{"model": "model that answers yes/no questions on an image's attributes", "dataset": "aerial photos of the United States (SatlasPretrain)", "train_examples": 101725, "image_size": 40, "crop_scale_min": 0.7, "horizontal_flip": true, "rotation_deg": 10, "cutout": 0.25, "questions_per_image": 4, "encoder_arch": "vit", "encoder_norm": "rmsnorm", "encoder_norm_position": "res_post", "encoder_activation": "relu", "encoder_mlp_ratio": 4, "encoder_head_dim": 32, "encoder_fused_qkv": false, "encoder_bias": "all", "encoder_qk_norm": false, "encoder_parallel_block": false, "encoder_inner_norm": false, "encoder_patch_size": [4, 4], "encoder_conv_stem": true, "encoder_layers": 6, "encoder_width": 512, "encoder_positions": "learned", "fusion": "cross_attention", "fusion_encoder_width": 128, "fusion_encoder_layers": 8, "fusion_encoder_norm": "layernorm", "fusion_encoder_norm_position": "pre", "fusion_encoder_activation": "gelu", "fusion_encoder_mlp_ratio": 3, "fusion_encoder_head_dim": 32, "fusion_encoder_fused_qkv": false, "fusion_encoder_bias": "all", "fusion_encoder_qk_norm": false, "fusion_encoder_parallel_block": false, "fusion_encoder_inner_norm": false, "fusion_encoder_moe": "top_k", "fusion_encoder_num_experts": 8, "fusion_encoder_moe_every": 2, "fusion_encoder_expert_mlp_ratio": 1, "fusion_encoder_experts_per_token": 2, "fusion_encoder_shared_expert": false, "fusion_encoder_positions": "learned", "fusion_encoder_cross_attention_every": 1, "residual_init": "scaled_by_depth", "optimizer": "soap", "beta2": 0.95, "lr": 0.0017, "beta1": 0.95, "shampoo_beta": 0.95, "eps": 1e-08, "precondition_frequency": 25, "max_precond_dim": 1536, "one_sided": false, "adamw_lr_other_params": 0.0012, "steps": 21300, "batch_size": 96, "epochs": 20.1, "lr_schedule": "linear", "final_lr_fraction": 0.1, "warmup_steps": 630, "weight_decay": 0.1, "adamw_weight_decay_other_params": 0}
Rows from block 5 of the fusion encoder of a small model that answers yes/no questions on an image's attributes, named by matrix and row number. Rows with one number within an expert belong to one neuron, the router's apart. Each number is 500 + 50 x the weight over its row's rms, rounded and kept within 0 to 999. All counts start at 0. Numbers have three digits each.
Before each expert's rows are labels from the 100 texts, of 14976, where the router gives the expert most weight on average: "tokens" is the input token at the peak. Only what is clearly more common there than usual is listed. The data: aerial photos of the United States (SatlasPretrain). In brackets: how many of the 100.
# router: router (fusion_encoder.blocks.5.mlp.router.weight, 8x128, trained with AdamW), inputs 64-127
# up: expert up (fusion_encoder.blocks.5.mlp.up, 8x128x128), inputs 64-127
# down: expert down (fusion_encoder.blocks.5.mlp.down, 8x128x128, transposed), outputs 64-127

# expert 2
tokens: "building" (54)
router.2:535422516492552415499469569457509553542478571478590476504549579460474552561539436573556572494594495618533551455605474464557444493491520552446508543458539506481472539441513520513516442490405507
up.12:435489399510424507555472451452452535564539538504463534498525490489489561504494562591528485567489537548457508527482538521525439520586402522524488455600454480572546507501482503511371569567472521
down.12:468471458464583513468518562544514505470402519415518508474544543394525482494574377423473607454503562411553474499477496562526512488429626491501548547437534491530449492554483566522540471490486539
up.13:506547489563552506527525516455543551429481532387551572513467516494487482554461573458563552518448454575521487541489492525554466538521417443416504562440488482551445452463481573508396454488531573
down.13:516474532455461494490518493532512468595423516598412494545495422492526541421543439578498435502550530518367499445497517433443507498457485503522480456552538526560496496442466538471546607484552544
up.14:478502467451486601458495596523529530481430395544542502443476542544520519548444468436580553470515525439422593398491511422488490503482505454544503479537547521426504495469487458531431471580520567
down.14:496505493487583412471585445427471483538542538491458459539483439534460548431494541584437435550526510573525449565532435468488461442496478579472436421543470488487501500618548531493542467402427470
up.15:458558586484467522648502492489540491456525452480500532544490517551384431438529390424454532475530568528548559499469468443495472452476484525518501572553482540525523499511507484446527470410534530
down.15:502473457423477468437522528425448521499444523509507531518540521513483449470489601511477537466518497486415401434442470544515573509571622539540564428507417499491516499557414529635561526521520544
up.16:529429552524599468536579491466479558451466463537472521494495413476430466640506448504478383475542511439527565445496554499378520551461513499555421534497516489481505481503458490561654446551551501
down.16:531515483436469522562594524495502419595519486464449500499475503515449524440475574471536540490459455399569583565400534581428532543435538561457531447465517453470584504426537426491496581442480475
up.17:524519462496471485503464492428449572516460542528539475476514528536540405567486496508519521488524490421553561546535458610566429494484534531467558477479390421496545521507553465521478452537489533
down.17:476441432509518511522470519474543453384461421448468462551445440468514581562453527531492416490546458520412481430467563409455513555485549493537529452561632589438396518500556480440503525496607445
up.18:419465480416523483584515510531495493484522475581524522463462509524460546618436505477367481490481485543552621479492615529460480505481494553578470596511517546502525519493480381448523506456483439
down.18:630594489445580424514605483497495489570511516475464543474426459432499433488480530544555454473507485427491581571498491494503522532493575455511489468500526394436541532521539488556462575433572517
up.19:517517468485410490419438595511483520488488590477545492458564486533489472406516486518534443555601498462579554405502480497459447545571511443435489527481453526481609500538467489447564496517472624
down.19:495501473518504434536487450492497531502575441520450493554474473385494598499465580502499583608520396475424505516594581443420465473466558510512477519536578461593436511536556507496506490496504392
up.20:479432515414479466511466594488539536499532633524554516462556538476518489391519439485557562516512492437491444508437536466513494589551467531546411480515378452473480407516461484449480552459573501
down.20:521561479531477467607474488496465444416408445551504535572439470533519524496529570498437402505509511568458462559556542537601512471521481506503482532457659482535556466441453424502512438423440498

# expert 1
tokens: "crop field" (41); "park" (27); "river" (17)
router.1:488447432447574476512498534482476554482469486508602495513592543466531564525535375618514556543561494610417551440560457463469392447493546537504547600456554494424495477503550557396477515580396509
up.0:429554512531523524477535541569526526577431470503470443520458463549475463459467381445601472537615532533492461514531505559528409544523515572549412451519506566473544511453582519538502513521478444
down.0:547484454546526493461406534422471409428598568553484516475512505541467557571472463512486501408430516505509555357565550585576531475494421495444532513541479482597481545466538503498477460479458514
up.1:515489582517444614423524567527461455528458456586523544517511589560503542472494456484466489511473518584490479530546499399529486538543465497569490431500476522484549508562591442477439440501460561
down.1:535559540500597449569571458527463457557583575512495511482532443433580423477563443539494534525519516461513481431525444442410475479443516539577535460505513498497505526598481536553475542504494447
up.2:472443482361496491482525449468489482492428507485521473505521543529481479486455446621562512430513509454494528540491480583532557525576515415528505509443529570472472490495405481568511611448437532
down.2:461511609560557498498500472559512558529471461529477507386435505451537530425536536398511467497491519491476502528425557543501492547572474602537523454423515440583510436430507544529478418485535460
up.3:525618354404598442465510483465478498551510505468562485461520504490582466479472407421530473508480537479443621517416525515497462552538521366496553598488396562533568420570473486463481464530537549
down.3:481416514550425493568497480456530547494431519540488528492519565506492566471555555518457480515561543553466468529476457556492526399411441635506471400449579481451481496519506441547510470439491520
up.4:609386489512533524459540630492538510377495507437451530468501478481515449488551555531488497526452455482465470525420485520555551548531520602522431546469464521560529572534453510398491588487534503
down.4:490520566561527430528418429490541521580593520508455474399477499502490550492520533533505565593549530479551530464442474497414516539484514542477463530540551429536559479427553452558453523459469476
up.5:502595466547514465585520573516485409467513506401547547537524434496546554517550483571471535540432498437468573579450518368551451495469587567477481455480598503460464523481497497568530465445560551
down.5:544459469402405455543477415466509524544420521500539517522536600454571408521428536445594483478604478630521518502540533534483503553511418503552486538516396498474531382516534455414439525578473506
up.6:439479477481589539529436475434524422464506535600440499524492497454576496525442518386594405538526459518590496498490574513391518559569525508470511552544578439408469477476439622510390465525471437
down.6:501571502455472455495532509547460579460487517418590538486436505569534582525553471505411509481477477480502499546487468524531444542454469479518618447410479511541597496498482408420538538466523575
up.7:495557446547480557461450468499471486452574495535549524503502572522500477454500396452594460499455530480527590460473453593551510548502445519436491558572432495494416509500455593439438564600549462
down.7:541506528555535548510531502570512551451474555470424459514561476497437532649530502487446497521584496543520544466571499479502450511464517544461470455458542529502551449402539462503565512357604486
up.8:419507553511510422399504440475532526486507485558552552520452497492435581487538495579373529556598504535493412494442509605520546509501432485540473501508462560474473460571552506465574544517545509
down.8:663547399468483531556476525469564448506500477521431445456572421533544442472472505429568482519489552505373516557461486454481510523486510494486588537490580498565440447511521446443471467470446474

# expert 4
tokens: "river" (30)
router.4:438464497418473429563498541511486642542462506520525505476479518494511498544561535504481606535549456568518491437566450378512474490513471535438616547536557517472463506478550564449507385483424489
up.12:575524398495475471480493528468439549429440555542556484595537531436466413454555362509433477567620476473523436490548422564523505575469515478496474545452617643524515453507472522506565504457527551
down.12:363480479518481463574456498459545441445481500568441520454410505520545573547530623528573437504417525396497520456375632454430512472532494518478488510395467464476547513553547526498404511500584481
up.13:477475430412529552587532464470529531484492630493426513523526523453547507489569405487397488569489639440438415502502468471440565592539439518510525519526436552487539513485553445415440506525519530
down.13:572559582518497487495452516505520552461530493559392593539556515556538444474456519502512589493542462599494552525444417539440518512540525504470383486499553434545552490406490470545484518453480417
up.14:574521490487466521430415584503411513547460490653438566573502480432462566559532494469445498471613530520483567498590478441451460518496485484464438479510426535477523516436525613425486485483480510
down.14:444535379442489517585461412462566566472497493461597501487530493501524506498460581477486506539508526405584527507455516538481511433437510497498496573448571522560431557470460413478513554528542495
up.15:496452526492440526537456457522403532560485490535512529524456538392420438536566530540535393484565534564465572513491473575499461510469404509534445447665548480616530480520565520539495432499543565
down.15:572558515641493583428539545515529513505553498495500491498567401533468577507501430388457621505560495514488442470482529454517525470459448472574510565438450484440419602457473512464523550456525437
up.16:419479455543461570447482500560503472590468463493482493485498417504506511501490452544502505530538606563502567533511595481462573513429463461474427482394529587349497485559566499516503541454439433
down.16:577492476436450462516428470497429565447486493430531480578538507511540450517632492484504520447527430419477483403565453505515535488579593541591526522538404510644478546441472534449498465601503547
up.17:586525493548466544626505439512559496470475459481484460455471579506466462525490542484498440525437516472515572484411570511492494540418505460548512617462594552485494421425444467601434484442444490
down.17:404442578377568404448485484593403508556534477509470469412511482548535515443472527528508528574506440555483467448487474425585513467530540472498580442604460418526557496583535476477556576535515518
up.18:447472411525461509479490542471466483503562522467627477544608545546480540435475481482472542462529433458440502530456504407496605578578421569496426500535509543516467587409589534456542451443553503
down.18:593453478578515445572500542508480545522364476542466501455485482496459524473512515564490399520467476569521477490577510535439417447496574536455578499440486521588511498497418425604476591526502507
up.19:511452520493546442464477496394502479437499533533471602501435489549582508610531422453511473504517452549532401487547515558451435434483565466485521464552586500454557483537540394568525465507485575
down.19:511518417495464550593443560603531526536464568540562459478470493560491486505611528509530518572586458421431430470466505562562461518453412509548456508466412431555441500519511513477544528425455464
up.20:443557436564463540465448443525543438507509526529550512427541558493387433523559563581542490528386465450510486442409393442528509420516513475539508559507527479525553392433507545564552491630519504
down.20:624474532403535492519552510505499537517520449460475510481450508513522495400520552393423460424616515434543481557531611473495540536471469515576537497465490487438499500548501488503464486455407435

# expert 0
tokens: "railway" (25); "river" (17)
router.0:468469459455531533494471551488478566510416492553624463477551554531534523516549406556465489485612476592476427438527447395497460490480532570461590565452503431499446536417544494508505459511364459
up.5:550424483470540441453519518472541573591515468412528445539508457523484462473492490552454429500454486495542495444454493427500552371472450536549557538473577467520554596463549498443526469573530470
down.5:511494494545403386531533472523490529438490534570485517487514533548455503474380540502449527570432438529583458431474530570468483540514499549501477427454492506474565562565509484544420512478512483
up.6:406510482511486509517485509553492518414558621495537511474475482495472504475516528474521478528517493525461471589537560500541505434510515458474408600575509532435429527509440496491525490425491527
down.6:494489452475485525557505517457473515589394478389462471493558553540493515531470429505512524465517516425518511503550488456502485558497525596502572448522526429583521470553546551545493474523489549
up.7:546476590514580504468443455444489537524619515490448504470463515499496616483475569438527486521555500439481508518497554506479485411492600476474443487442503539473450606599604551478533577444530550
down.7:454590429439395521421470603487490523458409525486562412556565518496446438484493434516495541501461493552499504524613414536540505511568450474528527542458522496582528452470474531551395527610563527
up.8:419515476629503531646508425559519535553423525546491514492467459504538522464516494469573488551511393469441616490447553512568544479573476454482427512414441536504453518579548532404428481429546503
down.8:563531580359436514389590553467462576447565467475502500530528424535468440509496447501461568447474563483523400483560497494334435499461587559506509511533596522551493514497470422624567515483477509
up.9:550551540578593573496492479506543479545489536430539499524502642504491483536523514509546487597505562466389580520442413450471491489506545506440503417597454523533491473502546543490493535470519510
down.9:484520422533391445415499538432458487488511489580417507498589414515450537490471467459537594466510504577541412594455617532553508497526455528477483461409526542576516559533454464496562471441472511
up.10:511536595522468521535481462497467522557468451506472513535466527536573424424453444490532608564540498546475487454465579475483473509546400562528492442521582461450429527570465500525562521590473540
down.10:501483476510506529578490515496543476410566489522606536484520472466462454557542491506467452454438503463434519449566490413520547412528526503557494531433390488447551511502525430495455480517485488
up.11:505515442590532516512486547525499407441506491533536443524421451564468503516429481589524507502456564526489530463394447474482571531528499460557629477514487520623459440559502309509497509509506549
down.11:506521558412443512531486458471442538573556463528485500486501572462529541483450532465496528489493378487457560539575527498482464481487540505529400500554487522353451509455481661487477471484491436
up.12:484477559434530496451505512501543417423451476527444560500495568446571465536524553561477492540481461564548455423463512598385414543529517382495582509538501440545533554528412560457463603554476501
down.12:512510493494455443528430526500482551575501447496616568537509496504467469452529517453444550530525545421539556511491473437598544498468395551437437503428548569516453418444559541531586385474554529
up.13:471466459458455553465490519424538581432408522519459554530579441450478468556513392493487506512393450592448501456587520583515568535519500568445502489520444466586515586488493514484484482450394526
down.13:505448556557511561547536517604555536488530498482496551469391521541533559443524555525563519505658506393462478520383522509493487441448455468566464513511583441449514515464481500517491472547502530