{
  "encoder_arch": "vit",
  "model": "model that answers yes/no questions on an image's attributes",
  "dataset": "aerial photos of the United States (SatlasPretrain)",
  "train_examples": 101725,
  "image_size": 40,
  "crop_scale_min": 0.7,
  "horizontal_flip": true,
  "rotation_deg": 10,
  "cutout": 0.25,
  "questions_per_image": 4,
  "encoder_norm": "rmsnorm",
  "encoder_norm_position": "res_post",
  "encoder_activation": "relu",
  "encoder_mlp_ratio": 4,
  "encoder_head_dim": 32,
  "encoder_fused_qkv": false,
  "encoder_bias": "all",
  "encoder_qk_norm": false,
  "encoder_parallel_block": false,
  "encoder_inner_norm": false,
  "encoder_patch_size": [4, 4],
  "encoder_conv_stem": true,
  "encoder_layers": 6,
  "encoder_width": 512,
  "encoder_positions": "learned",
  "fusion": "cross_attention",
  "fusion_encoder_width": 128,
  "fusion_encoder_layers": 8,
  "fusion_encoder_norm": "layernorm",
  "fusion_encoder_norm_position": "pre",
  "fusion_encoder_activation": "gelu",
  "fusion_encoder_mlp_ratio": 3,
  "fusion_encoder_head_dim": 32,
  "fusion_encoder_fused_qkv": false,
  "fusion_encoder_bias": "all",
  "fusion_encoder_qk_norm": false,
  "fusion_encoder_parallel_block": false,
  "fusion_encoder_inner_norm": false,
  "fusion_encoder_moe": "top_k",
  "fusion_encoder_num_experts": 8,
  "fusion_encoder_moe_every": 2,
  "fusion_encoder_expert_mlp_ratio": 1,
  "fusion_encoder_experts_per_token": 2,
  "fusion_encoder_shared_expert": false,
  "fusion_encoder_positions": "learned",
  "fusion_encoder_cross_attention_every": 1,
  "residual_init": "scaled_by_depth",
  "optimizer": "soap",
  "beta2": 0.95,
  "learning_rate": 0.0017,
  "beta1": 0.95,
  "shampoo_beta": 0.95,
  "eps": 1e-08,
  "precondition_frequency": 25,
  "max_precond_dim": 1536,
  "one_sided": false,
  "adamw_lr_other_params": 0.0012,
  "max_steps": 21300,
  "batch_size": 96,
  "epochs": 20.1,
  "lr_schedule": "linear",
  "final_lr_fraction": 0.1,
  "warmup_steps": 630,
  "weight_decay": 0.1,
  "adamw_weight_decay_other_params": 0
}
Rows from block 3 of the image encoder of a small model that answers yes/no questions on an image's attributes, named by matrix and row number. Rows with one number belong to one neuron. Each number is 500 + 40 x the weight over its row's rms, rounded and kept within 0 to 999. All counts start at 0. Numbers have three digits each. After the name is the row's rms in percent of the matrix's.
Before each neuron's rows are labels from the 100 images, of 14976, where the neuron reaches its highest value: "peak on" is the class under the peak. Only what is clearly more common there than usual is listed. The data: aerial photos of the United States (SatlasPretrain).
# fc1: MLP up (encoder.blocks.3.mlp.fc1.weight, 2048x512), inputs 256-319
# fc2: MLP down (encoder.blocks.3.mlp.fc2.weight, 512x2048, transposed), outputs 256-319

peak on: crop field
fc1.219 147:549539447472579536571511461519524479554447461530488477518502504497483503511590543494423452469487436497484555477452508533473489454351509464543504447487491580509518478538583530466555505550453434
fc2.219 130:465464459468473481476462492553481521541490449507552508492516451540473517419464468485487579435509491494478504522438520488533496470401492515516449481529467510449513478507565532508526549505462465

peak on: building
fc1.495 106:577481467575489492504538487543549570452516478538517456461565498540515476516529528528491512515412525561458491499458504483472442458544454488442486517480543490415455509466533467489511474516402489
fc2.495 106:519522491508466451398504460411484489574458493548511503500479507526568530504444547607557493482527534590442503458425467462450501465467479478493500474569466493464505531530469507477542485523558545

peak on: building
fc1.729 106:518455535493483465439531524439496549440465496548462451430462468438475512522576457432513509446491493499550579446445549477521471483587482481515489434480515502527595442486491514505552509600440572
fc2.729 108:437480515475505509525546498542501513491535509530420484453465470463528537512540493494450460527521653496494523493507533517575507512465534453476556466514519506529515415476520484506540489489517474

peak on: building
fc1.581 097:482468450503490549547583471505491459465439482534530407453495445447451533530589491509483488551543506548502542463439465458477386502590539510479502514541519457498453503518486475499519511535510523
fc2.581 095:483523445497461450487564414449413471524525496541506439489532477469512514530487543499493488544563520471504516444461482516506478517506457534473549461439551465552490475468465480437530454561515544

peak on: crop field
fc1.435 102:486534531527506541528555530548510470519550409458487496567497465521468456496488499473468551526519472496464483455492526514438528460482510463524436488566523492499499531459504430468508478544532529
fc2.435 120:541501548523498496519418561434491493545426421448435535524537499562468519442477513522501465453440503474518480542544515517510448551497475535439500489596451469528505491471489440578451484560500482

peak on: crop field
fc1.29 116:472464491530511558438518571550541486474524481555475525431495548513494535474503518495510455437570489524431479495510568504492533515486505488538499453488483519490526421487544445515567501562507513
fc2.29 109:505488561524503467528400539417485555571519454440493569500502465563464546449477506505516490479398532537491492504496484488472523514483494490466478438564489492512512493470520490521477461510457514

peak on: building
fc1.560 119:523392542516544483463553547473504534475432480530510481485501485447471496527542471459573503483497547507582593495425539487540445478583498494530484461452449528472602451443441477513501550576445529
fc2.560 115:415487513472520465504519487528521524456513496520451474457500479462535530542537491522446474548501647538463528509498539554615496486496515480514569468525539536524527449458570496491511502463533494

peak on: crop field
fc1.739 130:487540485468474515539495503514482540505427445544584502498577482495446491468613457528471450485568492499495556534469515493519461485431507524523475447507520605481572458556573498451618451542546457
fc2.739 124:474514506516505522560474482485514483511489502479556513510503471535504521436541470537524506476527497523465532521474532491513523495440459555487470514483510511497538420512583485564526510503508487

peak on: crop field
fc1.347 107:490508518472542590549563545448492519458586499462549414474551410459522460454549475533490570456460469491424506457503499477500456466512450541534538487495449439484439502522541477458452451480482464
fc2.347 108:408521471455483487475568539452511564470526520490499425435518462502473521409506471523484524483490516504436509491458498483545478448486472490484516554477490435451458510493532488494423504452531507

peak on: crop field
fc1.82 119:530560500508430560524518543454515631512513464483548478473561445483467511467572531547512438504574581509482516497468558448531530454448482514529528487502552518422532449585488456443576461530560487
fc2.82 121:493554500564486536562461495475516455474485506513543468568463482568492525428493521525523482448548460518503590506468516460529523521540452576482501517473480519528578397510550461537560490517505539

peak on: building
fc1.414 113:484487488532491495492505544483523544511451541494468506506504488518526520540470528489474465546467495487482518521442474465455470524503492542405551483514497566486488477497475502459546571466484518
fc2.414 111:565517534496512475489497495524467528466500481602447646464492460530461450406509504521506570439519476521563564485433493520540548577573585507458578499474458531486521454541496542511526425542435473

peak on: building
fc1.38 112:456472484545434546500574523481490577485496480521485498452438524495496496515492479539535545467570534466557558462498514465533469432477418528551469479542547512497502503451500488522453537597488488
fc2.38 114:445520522431545513528489482466526500453481497506469479472490437470498518504529475545475511505509672537520528550543528531560452498497502525498526498539532454459522462469541520525500538446460469

peak on: crop field
fc1.672 140:484487522490455507440472501507475534508558485448507503527457588489485455500591588477533502441519536459468520570509398485471503536504536517467512533472476470496572494453493496572584469524495492
fc2.672 135:499544477418464507459476528510440447504434495467487552552458529489553453448517487450586499484520440506507502462429439517456533513516517516491520483513500522527549501514539523568533481429515517

peak on: building
fc1.52 121:508579454466501440479507458523461490535519528471434517564519443518492612519427436497472470487476447429490475452497479438455511527514476491446599535481501572524502511498458515540453443483477498
fc2.52 114:641549542514571535496490512531381495479520489566499578466499483506534474452488480545538553425484426532535578518449543524470486598482533510483518522449440517497501476502477554521531535500450489

peak on: building
fc1.488 114:526512482583520520514543485519449501578511515499453473511475477483518560439563426493529551460448536561525489570485545533491607538495412454445541493485503501540534562501451524521551475449485465
fc2.488 120:521522525590529540474463513529521479518552511465512481474457521469486536496460460519560472506506409471485542512462520545475529520491540485459446545389543443552496502435523469523554494518486441

peak on: crop field
fc1.274 100:484530515521450534440521526522453499525536491481499554508487492507455449463482474526527505516513480437506522473468558514407550501458543478535482456488453545526454524468506503497499494551498451
fc2.274 118:557534529510538505538418612455493503514453425473432523520527501549470552484481481558502482441465531503544473506512514505525473584476518527474526464588431451526512463466515421589487477572498489

peak on: building
fc1.60 106:519449542517464502435550561489487527493478525561526493474471527447519520578561513430470546494517562446580585452516521482522440454523506477543474453465482481443587468417463510528522515544495515
fc2.60 111:451474490458525451475510493505477512480519488512455469485491494477511534529586487531476455531555649542495522490494537495608440482502511494494560455529512489526526460463538505541503503483509524

peak on: crop field
fc1.407 136:515507504497448465425497523550481531450584455459494462525476553530471498485533579466527548430531493494547509576528452461462491525482616489452512488487513484495587497471497503576575473498523488
fc2.407 129:499545466451465481494475546547430493458435537465489495538426545504559458412457478432584515516487505548509528466430419470458497507530507499489542471490530483507518533547523506602511478482514470

peak on: crop field
fc1.33 128:524516548419392458537523491502422511539553565493495491506445448602528510502552501584526488456592523486452492500510565470508595433537484590515506478462476467440462465527425506447483473533507437
fc2.33 122:525575518511507552541516563490469509498497514518513416561426441514503491459461557559499451479513445543497511477517488532449590495475440549506507504432509518550527440542485513479556495537576506

peak on: crop field
fc1.563 124:455528539499560463500506510463520509497521492485496528509502517526438554512551523531503469534520514488451507479433585460573511471445457444538460495511527570512555406511524509484516489511557480
fc2.563 122:523491513529533504565486492471556525562553476485522453475502457540468574440584487518482473474528476491492531472445571541519543476473450561461430503487516567514552438434524409502547497518453534

peak on: crop field
fc1.694 122:500435438571503482455507555481474618520508496466504482507553490468541487481546507456487588532511460488508518535601483468506517509535525450477530547487461532457510557439438495475501490508507520
fc2.694 119:495480516460467505536430483490458491479436477460504568501460563521515456458505480465582550488478476463575555563434418552581451488472527423473502528511488553455552499495512501541449446479491473

peak on: crop field
fc1.470 117:589445574528428493530501543533522550447565490486576459501561471564584518432503528473537577511529521552463552557491439385542530554482558453466455485555544496442491446536458548498503468498533484
fc2.470 118:461545557472447474593495524547448502466502549488528466470521521479487525428454515492539429538524438549514489444470462499487496503540490488452516502482497512525518459571537473544493506510521448

peak on: building
fc1.254 117:497504510484503510414479547529539497514434500496520564507539510475505568542434486478523502514508518504498551502556481484507562469596476545550522473547569463517555504451529492512442440470520496
fc2.254 121:446566521475532571532446485467559532476500505488549539521552558439486518478520576479508468586508479486515518522487526468567465428476488426523473451451481490396477470582517522473446483539419525

peak on: building
fc1.752 110:490463539483461446425569538458475514494478539550469444483505523487449587584602506471527530522488531486565523471527543494567499430496517491508484493473512464446574492460489520454512487520520506
fc2.752 112:525476490463520475456511448454501525537506510518507474493482508478515555498546506552474457500526568498502522494525527486606487465476515431488520478468532473476508497490497522521465491482534524

peak on: building
fc1.121 119:539487503496514474443538556582538481493438532467521520494550464520478562560460484515484469467504475470465518496546491528518547450528460571533523503558523476545559525468504576512488401458578449
fc2.121 120:461584515459565557521484485447533478450483534525516517528522544469479535506508515517477469569530488451528534500496537495595450442444452421503455474430493488389464477591502528491439506564421515

peak on: crop field
fc1.750 130:499479472511491443497407529490489592502501517492523514481516592489469554461517502493493527521483511506480497551594515485496526564488524466482502494437437476450442485485465572502541506577470484
fc2.750 125:492436461467442489542456565507520521512468533507513540493483549501543510454424499482513515575462472542592457538441411544496499571493495491524484501522480490497465482535508536567454446449552491

peak on: crop field
fc1.382 111:504547536461492473558518504521422572524505465495533483534514481557527527458482519570536511469626497545522526516504495508518504549463490504494457470537574490421532433497459417458539464506502501
fc2.382 114:511562518519447545572505539517464453516461521474511484540455466534503456393449553481519488471523474512477565521442447519453485479560473554478524518448452504516530432565500462510515486570518517

peak on: building
fc1.474 116:532472578497505480495502514441503517432500557487502486491526485511520522489536509461543490495514528522551530515503473464584467523552525500561558464459527523460589468406526524451518513578450533
fc2.474 111:453494478453513489553538527496537533461499507563477496406458431451500508488554496515467484511510656524509506475457527538579491518505543468482570447530526548502533410502554501475523482511488477

peak on: crop field
fc1.561 120:520563491468419546528469510533406514440538460536495503515469445540519569504546503520568477480550490483501527491557488485473470504513547532448488482515531508469464476519469478450560502513545487
fc2.561 115:531526490516430510588519527509463484486479520494489417512465488537504471438426527468509498447539479532547551496425512503447499411527456545498545491498480477513529440581510475490535454556525500

peak on: crop field
fc1.232 142:462488390532530519441453498507496544446529447457506489528453588508514477444498560452525525464502497470550538589523442489468441524518533435456529505473468476491494530454490497513521494541485491
fc2.232 144:499483457431481510491451523524483490496423507478492537531399523454551443451479464446562532473440493476549568541462411527490465477488529467492542531521485549462517575483544501562496504465494478

peak on: crop field
fc1.545 114:514556509465478545521502478473386521464529467534510485502448479585499513506505497514509541489580516500478544513538513503478460497478506529464469504508533482470485440502470437471560499538512466
fc2.545 112:512544505501462517543532537486469484509446485476515461541465443517519463438442573481502489412541498502501557508439508540441486454526432534502516494478489475524542458569511461494554472553535514